From a checkpoint of a small encoder-decoder audio transcriber.
Model: 7.37M parameters, encoder norm layernorm, encoder widths [128], decoder width 192, decoder norm layernorm, decoder activation relu.
Rows from block 2 of the text decoder, named by matrix and row number. Rows with one number belong to one neuron. Each number is 200 + 20 x the weight over its row's rms, rounded and kept within 0 to 999. All counts start at 0. After the name is the row's rms in percent of the matrix's.
# fc1: MLP up (decoder.blocks.2.mlp.fc1.weight, 768x192), inputs 0-95
# fc2: MLP down (decoder.blocks.2.mlp.fc2.weight, 192x768, transposed), outputs 0-95
fc1.708,074,208,182,228,206,165,174,195,228,238,236,200,179,197,193,211,215,203,203,174,226,184,223,193,182,216,230,185,219,234,199,217,238,166,206,223,176,213,186,229,232,194,186,222,187,165,175,222,180,231,215,209,212,229,200,165,202,196,219,158,171,184,208,173,175,169,221,199,165,202,230,221,174,207,215,221,205,217,196,187,205,196,219,221,188,213,188,220,162,225,170,220,186,236,176,180,223
fc1.710,067,203,181,213,217,182,185,195,208,220,209,189,183,180,241,193,221,203,195,190,227,182,215,200,169,225,220,192,218,229,206,190,254,186,198,220,195,215,202,224,254,201,185,201,183,182,197,206,168,193,212,219,223,193,140,190,235,227,214,178,168,190,201,190,176,181,209,221,204,199,208,212,183,204,213,230,199,212,213,184,204,198,205,214,174,221,173,206,181,209,176,196,184,232,217,163,214
fc1.712,170,188,182,191,181,166,202,203,242,196,196,214,185,190,188,193,226,208,210,163,210,207,207,203,172,179,185,200,187,192,172,167,181,187,177,184,201,201,204,180,213,198,184,229,194,208,188,198,176,183,224,217,216,203,205,162,205,201,217,197,197,165,188,144,183,239,180,194,185,242,222,210,200,196,176,187,218,219,209,196,193,224,234,198,178,220,209,235,225,176,209,211,198,211,231,211,192
fc1.713,185,234,177,197,192,183,163,180,205,213,174,201,199,226,198,222,228,210,227,200,221,190,223,191,145,204,220,203,184,234,207,190,208,165,219,205,189,218,194,231,218,178,200,244,198,195,178,229,203,216,193,234,199,159,175,211,182,192,198,187,173,202,194,202,200,188,174,188,207,178,204,205,178,221,192,200,234,203,182,201,204,189,214,229,208,202,180,215,211,246,192,161,196,248,168,214,212
fc1.717,037,196,174,193,223,168,187,207,218,223,210,187,198,196,170,192,226,181,179,189,230,187,220,189,185,222,215,183,187,217,193,199,214,175,189,229,189,231,220,223,241,213,190,180,162,193,173,201,190,165,219,228,211,209,154,179,219,227,229,166,190,178,210,179,176,181,200,241,191,198,230,213,200,176,208,227,218,214,202,178,206,234,233,214,178,207,183,223,198,223,209,199,206,241,217,186,223
fc1.718,183,213,183,236,176,213,201,197,219,210,223,183,192,216,202,168,226,211,179,170,197,211,227,227,185,261,172,212,197,187,185,193,200,183,234,189,194,208,222,220,218,217,173,192,180,183,199,248,207,215,256,183,228,230,192,192,174,224,200,168,212,216,194,160,194,247,198,201,201,218,189,221,211,173,191,229,188,234,196,173,230,206,208,229,162,173,213,188,158,200,205,196,200,195,189,174,233
fc1.721,016,198,169,201,198,182,156,203,223,230,199,204,203,182,184,190,224,184,168,190,231,194,208,175,172,195,199,167,208,229,204,206,204,165,216,220,168,230,216,219,226,219,197,208,164,208,202,201,192,157,223,215,198,216,166,163,214,230,216,172,171,177,224,200,174,177,217,218,195,180,217,211,194,191,195,204,234,206,212,159,212,208,216,204,182,216,184,230,196,224,201,191,172,200,200,189,224
fc1.722,028,201,179,239,217,182,191,183,208,212,219,199,192,192,214,195,204,192,191,181,238,192,200,212,175,208,245,183,178,197,205,202,215,224,221,221,201,210,210,239,219,214,196,206,157,160,194,228,178,175,214,201,217,222,167,197,194,223,224,157,181,170,210,185,194,156,212,187,203,207,209,215,195,166,207,196,223,202,215,173,214,226,193,200,170,202,172,207,197,204,178,188,190,225,202,217,215
fc1.723,011,198,213,199,190,157,172,175,199,217,205,208,168,168,155,182,210,207,196,183,221,193,247,179,210,199,218,183,203,230,222,204,198,175,246,217,174,244,235,197,220,203,185,199,181,195,189,200,189,193,223,205,219,218,181,201,196,218,214,187,172,177,236,174,188,167,221,238,211,198,223,199,216,177,217,204,230,202,210,171,195,192,222,233,188,218,200,204,189,232,196,202,174,192,199,187,227
fc1.725,175,199,197,214,188,184,204,190,213,194,215,200,198,160,199,160,200,199,220,194,221,189,205,198,218,239,228,193,191,208,208,203,213,205,202,217,175,238,201,186,211,195,149,192,196,195,228,211,194,186,209,232,241,233,198,178,187,194,206,160,195,180,194,185,173,209,241,195,188,214,192,244,216,191,232,217,197,193,215,215,211,195,223,222,171,201,195,188,154,191,193,188,199,205,232,158,219
fc1.726,162,205,205,192,239,177,196,197,208,220,218,201,204,182,193,193,188,226,223,182,193,215,235,176,235,218,195,201,185,229,209,202,194,188,201,227,206,234,203,216,219,183,223,167,173,166,191,173,174,133,185,191,242,235,203,196,230,188,210,194,193,187,246,160,180,215,238,209,192,221,220,210,205,197,207,225,207,190,221,214,242,211,204,190,183,212,184,223,207,193,164,235,193,191,159,199,213
fc1.727,066,199,178,213,206,182,181,184,215,230,214,171,188,201,214,185,215,164,219,172,227,184,212,178,196,206,236,197,207,221,208,210,212,183,206,247,185,210,214,237,226,216,205,182,185,182,187,217,181,182,215,224,205,228,190,187,244,215,226,177,191,182,216,153,189,189,220,224,194,210,223,218,175,171,231,199,242,196,227,188,180,205,223,210,199,214,190,212,181,233,208,219,183,184,183,194,243
fc1.728,169,215,194,226,215,187,185,189,187,211,208,163,175,226,176,177,210,223,194,208,199,208,221,215,174,218,177,223,207,218,191,195,205,229,244,184,207,197,233,216,199,229,177,198,176,244,197,214,140,191,247,201,194,195,183,214,186,204,237,201,179,177,213,192,192,196,179,229,218,197,215,217,194,188,185,207,251,173,199,163,204,229,222,202,176,184,215,215,181,222,194,193,218,208,203,167,214
fc1.729,022,226,173,198,218,181,185,195,232,247,220,169,176,187,210,159,218,180,193,169,231,201,225,182,194,200,239,216,190,230,219,198,225,174,218,224,187,228,234,239,220,207,180,216,160,189,180,229,192,178,203,213,215,206,172,177,209,216,238,167,194,191,200,187,202,191,220,236,197,208,220,238,190,164,213,219,226,202,219,202,221,209,221,236,198,203,206,198,192,238,181,213,207,227,181,183,213
fc1.730,182,232,197,206,187,157,190,193,207,232,207,219,169,198,183,188,248,185,190,185,204,175,195,202,182,189,207,209,202,219,214,193,180,213,201,214,168,192,204,195,202,190,164,213,172,182,188,216,180,199,210,190,227,182,196,207,246,199,191,185,205,160,219,171,186,188,207,204,201,230,225,190,207,160,193,218,182,213,204,190,230,199,241,199,162,193,226,183,188,198,221,200,205,218,221,183,213
fc1.731,137,194,209,181,219,183,181,191,216,193,216,218,198,218,224,216,233,191,200,185,232,189,221,205,190,192,216,193,205,201,189,196,189,193,217,206,182,207,204,227,228,213,205,198,191,156,171,235,175,211,179,156,177,216,149,184,211,212,225,174,165,200,186,177,211,208,236,210,177,233,192,190,160,154,210,215,226,215,211,203,186,197,204,223,197,192,195,216,196,211,190,220,238,219,171,208,196
fc1.732,020,208,184,213,192,175,197,200,240,227,213,178,149,187,177,187,227,215,173,201,232,178,212,201,185,206,229,201,193,202,198,218,262,186,205,213,190,201,209,225,248,211,180,189,168,172,184,233,178,169,229,229,219,203,156,192,214,217,210,165,174,183,220,182,188,219,201,219,175,202,196,220,195,161,209,186,218,216,219,196,190,209,207,210,199,208,213,214,206,208,185,222,178,223,177,217,192
fc1.734,173,228,191,183,207,172,203,197,212,196,197,198,191,194,213,167,218,169,183,201,215,190,206,202,187,201,229,195,226,213,200,187,185,203,189,199,179,205,216,187,207,212,180,171,178,224,195,197,190,188,221,184,174,200,191,176,169,228,191,191,179,216,224,198,184,186,211,206,203,202,196,201,193,196,197,188,225,207,197,171,210,189,190,206,125,217,212,184,166,194,199,214,196,187,170,173,193
fc1.735,155,213,195,203,207,196,189,199,187,203,236,155,206,214,198,188,210,151,175,204,199,223,234,169,191,184,196,201,171,190,233,231,221,221,234,229,203,194,214,252,208,207,206,201,180,234,160,207,193,217,239,196,187,224,204,209,202,169,219,209,190,200,218,193,217,178,211,178,219,197,216,219,211,183,202,218,200,169,236,175,156,242,226,202,151,204,177,222,211,216,203,201,178,209,230,180,190
fc1.736,142,166,171,217,219,165,183,192,200,220,226,173,176,219,207,196,213,187,199,198,210,176,226,215,206,231,211,193,195,196,201,226,240,185,228,194,196,231,217,218,228,200,206,225,192,200,195,214,202,178,203,209,196,192,166,196,232,226,209,192,186,205,184,196,218,166,207,206,182,233,219,207,179,220,190,198,219,227,223,204,180,232,219,211,187,219,172,228,189,220,185,186,203,199,179,180,206
fc1.737,015,259,192,187,241,170,197,177,228,189,218,182,195,177,195,187,195,187,205,182,255,184,228,205,209,181,239,198,226,210,209,192,226,178,213,214,174,204,203,217,237,214,175,186,165,174,197,205,172,196,220,193,212,208,171,200,197,214,224,190,180,188,224,194,157,191,200,232,210,189,207,217,199,198,235,189,203,204,219,186,200,225,233,201,202,216,195,201,169,222,173,201,188,231,210,189,213
fc1.738,014,212,199,215,238,167,179,209,227,217,222,187,174,197,208,208,218,197,155,204,230,186,221,176,183,184,205,190,222,207,205,227,211,163,213,233,176,217,208,217,233,198,178,230,160,193,204,211,161,187,224,183,200,225,132,194,227,204,216,174,189,158,222,205,200,169,226,228,185,189,197,199,190,186,207,211,207,188,225,187,185,219,194,233,159,211,168,220,176,205,173,211,185,182,159,188,230
fc1.739,201,215,185,214,194,181,182,175,217,226,220,173,184,205,208,197,208,195,205,196,224,242,233,184,205,234,207,202,228,240,232,203,232,212,205,235,202,198,235,232,225,212,186,188,193,180,176,177,172,197,220,212,231,230,202,167,213,226,220,177,184,218,220,188,199,197,203,187,237,169,215,198,207,198,182,216,201,192,209,187,183,194,212,189,191,186,207,233,160,221,162,218,172,216,228,203,219
fc1.740,016,207,196,206,231,167,185,183,227,221,208,196,210,174,153,204,207,190,170,176,259,189,223,193,209,196,233,175,194,213,208,204,208,220,202,185,182,200,208,229,227,226,201,222,163,180,177,209,164,182,224,188,233,210,191,182,223,233,207,162,187,187,181,211,180,188,207,208,184,215,204,198,218,188,200,179,227,203,234,182,227,203,187,203,174,202,195,200,190,199,182,180,179,214,192,211,207
fc1.741,159,221,213,189,205,195,208,198,252,212,201,205,212,204,188,181,219,175,202,160,232,211,214,166,198,238,189,213,197,199,200,166,253,203,215,179,198,216,200,209,260,221,203,205,172,209,202,226,163,208,213,182,191,193,170,208,206,200,219,179,177,168,181,199,204,198,197,200,208,169,210,200,209,165,183,226,197,199,231,206,184,182,195,195,157,252,187,188,163,193,214,202,177,207,173,170,200
fc1.742,088,215,177,220,200,185,197,189,216,210,203,149,171,201,191,180,212,192,191,188,221,177,209,194,191,220,244,186,211,220,207,199,204,191,228,229,195,235,203,210,210,217,168,219,171,185,169,196,170,181,226,210,219,217,148,173,219,200,201,195,183,171,214,182,183,196,210,224,201,220,205,223,176,166,210,216,192,194,206,189,227,231,235,223,173,209,189,216,194,236,179,218,188,221,183,190,214
fc1.744,083,246,194,236,213,154,184,196,224,227,223,186,188,183,215,204,210,186,164,190,237,190,217,168,211,207,234,165,202,203,220,210,195,186,222,234,194,207,218,224,226,220,185,207,180,178,166,210,173,174,212,200,214,222,166,186,201,214,228,189,178,197,226,199,185,161,213,201,197,193,210,219,184,185,204,216,210,211,213,174,172,240,198,196,164,214,181,214,225,209,179,209,157,208,195,199,210
fc1.745,175,216,193,226,229,159,198,204,214,209,210,187,181,212,176,181,212,179,179,199,208,231,215,212,166,149,218,222,194,173,187,175,201,199,169,188,207,186,207,202,215,201,207,185,195,193,188,220,182,186,214,239,203,201,188,182,214,178,235,196,210,175,205,174,206,154,179,218,202,202,222,196,204,177,179,221,184,219,212,210,192,241,186,165,185,184,186,188,208,189,198,211,173,207,239,144,207
fc1.746,059,217,189,207,181,173,192,197,234,211,239,215,188,209,207,172,219,191,194,184,212,199,201,198,173,187,191,177,242,201,251,197,253,199,202,217,182,203,208,232,223,230,189,186,178,184,201,247,175,227,221,228,243,226,152,192,223,211,212,181,185,180,209,178,202,203,203,211,195,203,217,204,189,178,213,238,227,199,218,169,217,205,187,216,192,224,195,218,162,205,206,214,191,198,192,188,235
fc1.747,186,251,175,207,202,174,183,200,214,250,207,202,206,167,187,183,193,198,200,206,243,203,202,185,194,183,208,198,171,203,247,194,216,183,195,245,213,208,218,229,222,200,198,191,183,182,176,190,182,180,187,207,207,183,206,211,174,211,219,174,196,199,197,206,188,204,192,204,165,172,200,240,204,197,204,219,215,202,206,191,207,236,228,224,207,240,217,205,199,201,179,199,152,240,184,194,204
fc1.748,034,220,163,200,197,187,180,194,220,227,211,178,208,235,188,180,211,182,187,183,229,192,219,195,203,192,207,200,216,200,190,193,229,168,191,222,174,217,215,240,248,223,186,181,190,186,184,221,191,187,237,215,237,201,159,186,204,202,214,144,178,191,206,197,202,179,207,200,202,213,207,224,195,134,208,219,212,201,216,184,259,196,232,197,181,211,190,212,193,214,198,216,209,204,183,194,244
fc1.751,017,206,171,220,203,184,195,191,226,220,205,196,198,200,166,199,232,210,171,209,243,196,213,155,175,212,231,154,201,192,204,214,222,161,201,221,163,239,233,220,208,201,188,171,163,179,191,210,182,185,216,193,221,218,167,182,188,236,231,186,168,182,204,224,173,196,224,188,208,194,212,223,199,180,214,183,218,183,211,175,208,232,213,247,177,210,184,223,210,216,176,208,205,220,169,187,231
fc1.752,067,227,187,217,197,199,186,190,235,219,189,221,201,209,197,163,207,200,197,189,201,189,205,199,149,214,201,190,220,195,208,207,253,186,206,189,202,217,225,207,195,222,199,194,165,207,235,196,181,197,227,193,243,194,175,202,177,197,207,158,179,219,193,188,191,175,217,186,173,181,200,242,202,182,201,195,200,209,209,173,241,207,220,218,155,225,212,228,207,201,179,189,180,213,157,159,220
fc1.753,040,219,186,218,231,175,173,186,216,213,211,194,194,210,209,186,211,203,202,193,217,198,233,208,194,214,181,188,184,199,203,190,201,190,244,212,176,211,230,250,231,229,196,166,170,174,169,198,189,174,206,216,219,205,195,197,219,211,233,204,180,180,199,207,197,187,214,217,204,210,218,257,189,166,209,232,234,227,210,171,216,251,221,219,163,227,179,214,194,217,195,193,182,199,201,197,225
fc1.754,157,174,213,217,201,202,183,189,196,200,201,199,192,197,224,211,245,206,190,184,212,191,189,193,159,192,212,196,227,241,205,173,237,156,217,189,186,198,190,221,209,210,189,192,201,180,222,210,152,209,226,195,161,207,154,182,227,212,209,161,178,181,220,186,213,202,223,190,210,193,177,180,163,160,220,206,200,206,230,205,201,206,217,214,185,209,200,201,212,209,186,214,215,217,202,181,210
fc1.756,021,198,177,228,200,173,185,190,226,216,207,184,145,216,187,183,212,198,200,210,233,188,236,185,193,220,217,218,185,237,208,187,210,192,219,235,191,228,223,219,256,196,193,204,157,186,194,192,151,181,227,194,204,200,183,188,197,208,223,200,178,181,204,191,180,168,217,225,197,210,219,237,183,198,197,191,234,201,221,208,214,197,225,207,183,203,199,233,184,202,182,218,189,212,168,190,200
fc2.708,063,176,211,206,226,208,187,186,189,223,169,215,219,219,186,217,167,225,197,215,222,203,181,183,175,209,214,240,203,215,220,194,184,192,164,203,194,229,213,187,194,182,227,200,196,220,177,202,174,192,215,190,224,182,189,243,194,180,195,212,190,221,179,178,223,188,201,190,213,190,235,202,230,216,202,213,180,195,174,214,195,162,203,181,216,169,178,208,232,191,224,185,204,214,188,215,166
fc2.710,028,215,193,174,199,206,194,185,173,200,200,180,192,179,188,212,205,195,187,180,159,208,204,198,217,211,205,200,212,219,164,206,218,211,202,201,196,187,204,196,220,200,196,211,227,246,206,176,206,194,209,222,157,204,177,171,225,214,205,265,208,211,228,194,218,207,234,194,201,185,210,193,204,197,182,189,226,199,198,198,158,212,175,200,195,193,226,203,265,203,214,208,240,173,234,185,194
fc2.712,191,205,219,254,195,191,237,181,195,200,194,190,164,181,275,199,227,179,196,194,206,207,181,164,204,179,206,196,172,189,178,172,196,177,226,178,221,221,233,223,171,227,198,196,178,208,240,202,195,195,202,186,208,204,225,206,208,195,186,198,180,224,214,206,184,184,174,191,162,210,206,234,224,149,197,179,192,209,196,218,233,212,208,235,183,194,190,205,210,210,171,198,165,163,215,202,206
fc2.713,195,223,226,182,208,198,209,212,246,190,222,175,156,220,179,159,170,216,220,208,203,195,226,181,193,191,180,206,202,165,235,196,190,216,211,202,216,193,202,218,165,172,224,184,189,192,224,226,207,192,180,225,181,219,217,227,208,223,181,217,168,219,211,192,165,205,234,195,146,199,189,232,212,196,216,178,171,213,178,238,216,188,187,195,190,239,200,205,227,193,174,192,170,202,204,196,160
fc2.717,017,228,197,186,178,198,238,232,233,228,214,217,228,193,186,207,206,191,201,176,206,178,216,179,217,198,212,169,140,158,189,198,198,185,206,178,202,233,203,202,231,184,224,191,180,190,190,207,183,191,202,190,197,215,177,209,221,231,204,177,188,169,208,189,171,223,218,191,217,208,216,189,221,208,173,185,166,188,190,206,210,195,196,188,173,232,212,185,188,201,193,218,218,201,186,179,205
fc2.718,198,215,205,221,177,222,215,196,214,193,229,232,198,197,256,206,197,192,204,209,175,225,210,177,240,186,194,184,190,209,211,218,192,172,205,176,238,190,178,165,173,206,179,229,199,235,216,165,230,208,200,223,224,182,213,216,206,201,167,207,226,221,193,182,189,202,205,206,198,182,211,199,225,181,199,189,168,207,175,201,193,224,213,207,188,211,233,243,202,195,196,191,196,190,197,220,197
fc2.721,014,198,202,175,171,208,212,195,235,224,213,213,184,211,185,202,162,191,184,212,182,207,204,192,233,184,214,179,234,202,196,192,183,189,222,200,210,160,199,200,225,220,204,222,204,214,211,171,182,231,211,179,194,172,222,210,223,205,196,200,210,206,190,169,191,219,192,220,175,226,215,182,204,207,195,201,196,215,206,189,231,205,242,204,214,182,208,218,189,225,196,212,237,212,217,209,215
fc2.722,015,158,208,227,219,211,202,214,187,194,206,216,233,228,197,219,202,209,217,193,201,199,215,208,205,191,196,161,161,187,168,200,208,191,192,212,194,246,197,212,180,207,234,194,203,171,201,201,207,193,179,177,188,219,198,201,211,216,204,194,193,216,194,207,213,195,238,173,180,217,206,190,201,198,208,198,229,232,211,203,212,231,158,177,228,232,198,186,219,196,157,214,195,191,201,199,209
fc2.723,005,194,201,212,181,186,200,223,197,188,134,205,175,167,203,204,202,192,186,242,189,190,190,200,189,194,183,181,193,199,172,232,201,202,195,171,209,159,189,201,202,208,216,209,203,215,223,204,219,194,228,201,195,172,242,191,172,198,253,241,205,216,193,209,214,213,233,205,207,190,211,196,185,190,201,181,203,201,197,197,182,201,199,214,222,183,217,228,262,197,199,186,206,194,206,245,184
fc2.725,167,191,218,205,169,223,236,182,194,190,235,215,265,201,200,183,203,199,220,197,176,221,215,205,198,167,193,182,217,185,171,244,196,222,218,208,199,216,208,174,165,218,206,191,187,210,167,218,228,190,186,181,224,229,197,187,176,194,184,198,218,181,214,227,184,213,219,161,221,199,164,192,179,200,228,202,182,190,178,170,219,213,196,213,215,210,186,195,196,192,199,204,209,177,231,156,210
fc2.726,187,187,208,203,184,195,227,193,182,188,179,214,155,194,221,221,178,248,190,197,212,168,194,236,220,206,170,202,227,176,215,199,220,185,198,171,223,215,238,228,162,217,219,199,210,183,209,172,196,184,176,216,197,208,182,226,170,235,198,209,181,209,201,213,179,197,221,191,166,206,184,178,209,202,224,216,237,167,192,211,206,187,174,205,205,196,179,195,181,193,184,213,177,221,224,201,232
fc2.727,062,232,166,219,214,185,204,219,222,224,192,191,207,186,196,200,186,162,182,180,238,161,209,211,192,207,215,215,223,177,202,203,219,167,158,199,182,231,219,173,209,202,209,197,224,224,194,230,226,233,212,170,199,172,233,215,252,212,185,165,220,166,163,221,187,204,193,188,200,184,217,205,227,187,178,175,168,213,188,191,196,219,225,191,183,191,214,172,186,178,197,218,194,161,198,195,202
fc2.728,199,202,181,187,182,220,188,190,205,207,227,245,191,223,202,231,174,192,196,176,188,252,201,177,199,206,177,215,212,198,221,164,211,205,173,166,221,193,197,203,204,164,194,178,229,200,195,203,200,212,151,247,180,213,173,211,230,211,177,175,214,219,177,193,178,206,184,164,207,197,185,190,216,197,191,175,203,222,181,220,216,216,194,188,196,186,243,215,204,212,169,204,168,217,219,189,182
fc2.729,013,194,197,178,172,185,192,197,203,178,237,180,196,210,170,173,207,210,187,228,237,180,178,211,209,223,242,227,203,193,207,209,228,215,230,191,206,192,206,220,201,206,188,157,189,213,197,212,225,238,207,213,163,212,193,203,169,175,228,197,191,191,203,184,232,185,233,179,205,226,215,193,194,193,243,203,196,172,221,193,213,210,202,192,189,220,178,175,204,208,210,203,211,238,195,186,198
fc2.730,192,214,173,189,215,214,190,193,211,201,174,200,193,212,195,175,228,181,199,241,210,223,182,186,196,195,182,212,193,209,182,183,199,264,202,184,187,179,225,202,207,163,200,165,205,226,205,225,222,183,162,182,220,170,224,210,205,179,224,178,215,213,193,204,229,166,192,231,229,196,187,207,209,184,178,201,204,189,211,209,203,165,203,183,184,158,193,215,195,213,213,187,226,194,257,222,186
fc2.731,130,176,169,207,231,218,170,201,189,198,204,191,213,200,198,186,216,177,207,205,254,171,200,194,177,246,207,241,192,200,201,229,210,186,183,252,201,224,220,222,184,216,200,193,208,182,176,215,179,201,186,204,177,206,230,210,185,204,213,170,198,202,187,174,183,157,204,229,210,193,213,222,173,167,209,171,184,225,201,176,194,201,203,192,210,172,227,212,211,212,184,193,178,201,199,181,181
fc2.732,007,204,210,167,208,196,226,227,225,188,192,205,198,188,178,169,237,203,196,209,206,211,194,203,218,190,205,228,199,164,221,169,179,181,210,182,202,210,205,202,210,197,190,241,215,197,209,190,208,212,194,190,197,171,207,234,170,182,209,228,208,176,135,214,177,199,173,196,215,193,196,208,194,168,194,269,189,195,206,212,178,204,212,188,199,195,178,207,211,187,218,175,202,178,198,211,197
fc2.734,188,224,199,212,204,193,186,175,153,220,215,171,204,215,173,186,195,196,233,170,182,228,229,203,201,188,218,225,224,213,201,202,209,223,186,222,217,193,214,205,218,201,218,201,206,206,189,203,198,135,179,231,206,204,221,193,215,155,193,197,219,192,185,219,227,206,226,191,221,161,163,198,190,189,230,232,179,196,214,190,221,193,223,192,186,197,208,183,210,179,208,226,193,188,161,197,217
fc2.735,156,199,194,188,209,158,215,199,203,200,207,218,208,211,226,190,195,193,191,200,206,225,203,212,201,210,202,190,197,240,185,204,187,224,188,215,221,189,204,191,228,181,203,212,197,186,187,204,194,199,174,205,203,216,190,213,226,228,205,222,205,185,180,211,186,193,239,188,176,210,171,181,199,224,215,193,189,161,195,216,227,165,154,205,209,203,182,189,199,193,201,197,181,217,227,201,169
fc2.736,083,240,205,219,184,180,208,170,206,187,227,213,224,214,183,220,201,195,212,189,177,185,191,193,219,206,202,206,222,195,204,172,218,201,215,174,210,169,199,195,225,209,164,208,165,235,185,209,207,233,197,175,173,185,154,221,180,191,199,172,197,192,188,241,219,177,246,171,171,202,202,213,228,220,232,182,208,170,225,203,166,205,187,221,199,181,190,206,219,207,167,196,211,229,214,209,166
fc2.737,009,213,181,222,219,265,155,191,167,204,210,197,218,173,208,227,224,205,180,196,221,236,164,175,192,207,174,189,188,195,193,217,195,170,196,219,198,196,176,169,200,151,204,240,200,205,235,180,194,211,197,203,197,221,213,189,226,208,192,175,212,187,200,214,197,217,194,205,210,209,208,191,195,222,217,223,171,222,197,207,196,203,196,204,208,175,217,185,214,192,189,207,181,132,219,186,207
fc2.738,007,186,203,178,227,186,204,225,201,198,244,222,209,244,190,220,209,220,222,237,194,197,218,205,211,192,217,162,201,192,221,198,150,208,224,197,198,162,207,192,183,196,198,162,199,192,207,192,190,206,203,193,211,178,216,185,183,194,212,265,188,174,180,210,183,211,208,265,205,218,218,192,219,222,179,207,219,199,189,195,214,197,181,209,189,196,153,199,193,192,165,192,212,212,233,225,206
fc2.739,175,224,190,203,181,207,186,189,190,214,224,190,220,188,246,196,185,230,187,209,180,189,212,237,192,156,192,208,271,200,225,229,204,199,177,222,206,213,173,195,165,209,193,210,224,207,179,181,214,181,185,183,200,216,230,179,193,222,188,218,199,199,187,202,219,183,212,231,221,160,195,195,167,195,198,206,202,138,150,187,167,209,177,216,221,182,207,177,175,213,209,194,178,193,217,184,204
fc2.740,011,196,216,216,199,219,176,216,212,189,206,204,230,172,178,196,214,213,204,176,213,212,178,206,221,209,200,194,181,182,194,197,197,192,204,147,217,195,195,192,199,187,194,235,203,188,220,218,222,214,196,190,157,215,222,155,155,212,191,186,206,194,218,228,185,204,221,187,187,187,163,217,211,193,191,212,187,175,194,209,219,194,152,201,213,212,204,178,208,171,201,206,179,158,156,205,160
fc2.741,179,214,171,187,199,206,223,201,221,238,204,208,199,188,170,224,199,205,190,232,207,173,148,203,188,206,204,213,195,206,177,187,198,194,185,199,160,191,228,238,199,245,166,187,206,191,200,191,187,224,239,203,215,180,210,210,187,210,198,184,199,198,164,196,229,218,161,196,207,175,208,171,190,201,190,211,246,176,220,159,196,215,221,199,212,178,213,203,201,222,222,174,241,185,181,221,215
fc2.742,034,232,198,169,151,191,202,194,211,193,191,179,188,187,162,186,182,199,208,227,174,202,197,206,214,234,181,207,225,240,182,203,172,217,204,220,194,207,205,202,234,212,202,144,188,225,209,166,214,180,193,232,183,184,214,185,186,199,204,230,205,230,170,223,207,197,222,217,206,213,220,189,185,195,191,219,242,184,218,204,181,195,218,216,204,192,197,216,200,203,187,193,217,197,224,194,218
fc2.744,043,193,200,227,234,219,211,223,204,189,197,208,195,217,219,185,246,188,188,222,198,190,190,194,174,225,198,185,176,207,161,177,186,216,216,223,189,180,194,208,210,208,199,187,186,207,201,203,230,201,184,241,200,204,207,190,198,185,199,238,184,219,183,181,198,215,217,200,213,228,239,185,163,188,177,168,189,222,190,202,228,222,170,194,192,202,208,193,175,201,219,210,195,194,209,196,203
fc2.745,190,186,187,198,200,209,228,226,181,224,174,218,211,210,183,212,183,229,193,226,193,175,189,238,186,217,193,201,174,224,209,204,212,199,189,241,227,195,199,210,144,217,205,188,201,176,197,174,220,190,191,197,234,191,210,237,214,211,181,201,216,211,161,197,230,185,185,209,183,217,234,172,192,196,174,199,191,202,187,234,233,211,188,212,207,187,222,186,212,180,181,184,224,200,180,229,185
fc2.746,061,183,216,207,225,148,212,190,208,206,214,201,216,247,180,217,166,180,203,210,216,177,203,213,190,189,171,223,238,213,223,199,235,213,203,206,202,234,198,202,195,180,189,198,181,209,171,215,192,156,216,237,191,196,213,188,203,221,214,198,214,171,197,180,197,200,224,179,235,246,215,220,210,197,192,177,177,233,227,208,156,227,233,214,240,227,212,209,218,182,186,215,168,202,195,180,168
fc2.747,177,194,194,174,225,190,201,195,210,184,190,194,187,207,204,181,176,222,208,228,199,204,196,166,235,189,178,160,218,231,194,196,211,236,230,212,192,216,210,203,220,185,225,179,188,211,195,199,238,186,190,225,203,224,231,212,173,188,195,204,207,224,213,228,173,149,210,212,181,188,214,202,213,195,216,181,198,199,199,203,228,187,191,215,249,221,208,190,208,247,172,203,211,227,208,199,215
fc2.748,009,243,198,184,237,223,206,186,187,208,228,201,208,233,204,194,223,184,179,195,210,211,217,189,217,167,201,192,195,196,206,192,214,193,191,214,203,165,193,191,185,199,181,217,236,203,198,204,192,204,210,227,202,201,172,193,187,205,211,162,194,201,174,203,196,199,235,205,196,187,218,195,179,204,233,184,216,170,192,198,173,219,217,197,194,195,238,198,156,200,150,196,228,249,159,203,235
fc2.751,008,172,189,178,232,226,200,209,211,190,190,195,222,211,207,198,170,191,213,219,187,210,210,214,206,175,184,209,186,204,197,214,231,202,203,162,207,183,223,205,194,244,218,218,207,180,204,215,187,212,202,168,203,187,232,201,178,185,218,190,213,228,173,207,254,198,203,218,188,204,216,203,204,195,162,196,197,225,221,207,216,201,154,205,208,188,210,202,219,185,211,183,213,172,199,202,186
fc2.752,058,187,215,211,206,174,200,191,162,191,173,190,189,197,204,180,182,204,193,185,194,219,199,189,207,215,208,226,211,159,233,167,181,246,217,214,205,225,206,181,178,177,221,201,210,197,219,212,216,193,202,190,200,175,217,185,194,170,208,202,201,227,181,193,190,231,187,161,173,197,211,211,190,202,179,226,198,205,198,230,214,207,164,191,248,190,159,166,193,201,225,195,207,210,234,209,194
fc2.753,020,210,205,210,221,202,198,214,182,197,190,195,156,211,244,248,200,220,213,213,162,227,230,177,239,191,172,218,225,202,215,184,182,188,183,230,201,173,189,209,212,187,202,194,223,213,218,158,209,193,190,202,193,223,213,203,235,207,200,202,222,206,244,226,192,206,183,173,205,154,170,191,198,225,212,213,196,174,170,214,172,180,194,227,216,190,204,169,213,204,192,226,182,177,221,188,218
fc2.754,137,213,211,179,241,190,198,245,189,190,183,179,185,202,195,206,229,199,200,177,160,171,215,232,211,189,222,204,158,164,175,185,203,206,226,204,210,212,202,193,194,219,246,186,207,230,218,204,194,210,229,157,185,186,238,229,218,208,168,204,223,234,189,189,173,214,201,198,216,154,167,218,207,211,179,224,197,156,161,200,168,205,174,212,210,226,210,214,212,207,194,175,214,162,228,182,208
fc2.756,011,182,186,211,252,217,195,230,195,201,169,167,202,222,199,178,231,193,182,221,197,189,205,203,207,227,192,194,226,225,202,214,251,190,207,241,186,237,198,200,187,213,178,186,204,222,202,206,195,214,201,212,194,192,200,202,227,221,192,191,193,172,195,175,163,202,160,206,219,172,180,183,172,199,203,167,187,239,186,191,207,196,245,213,206,224,227,184,176,199,220,203,203,200,192,212,214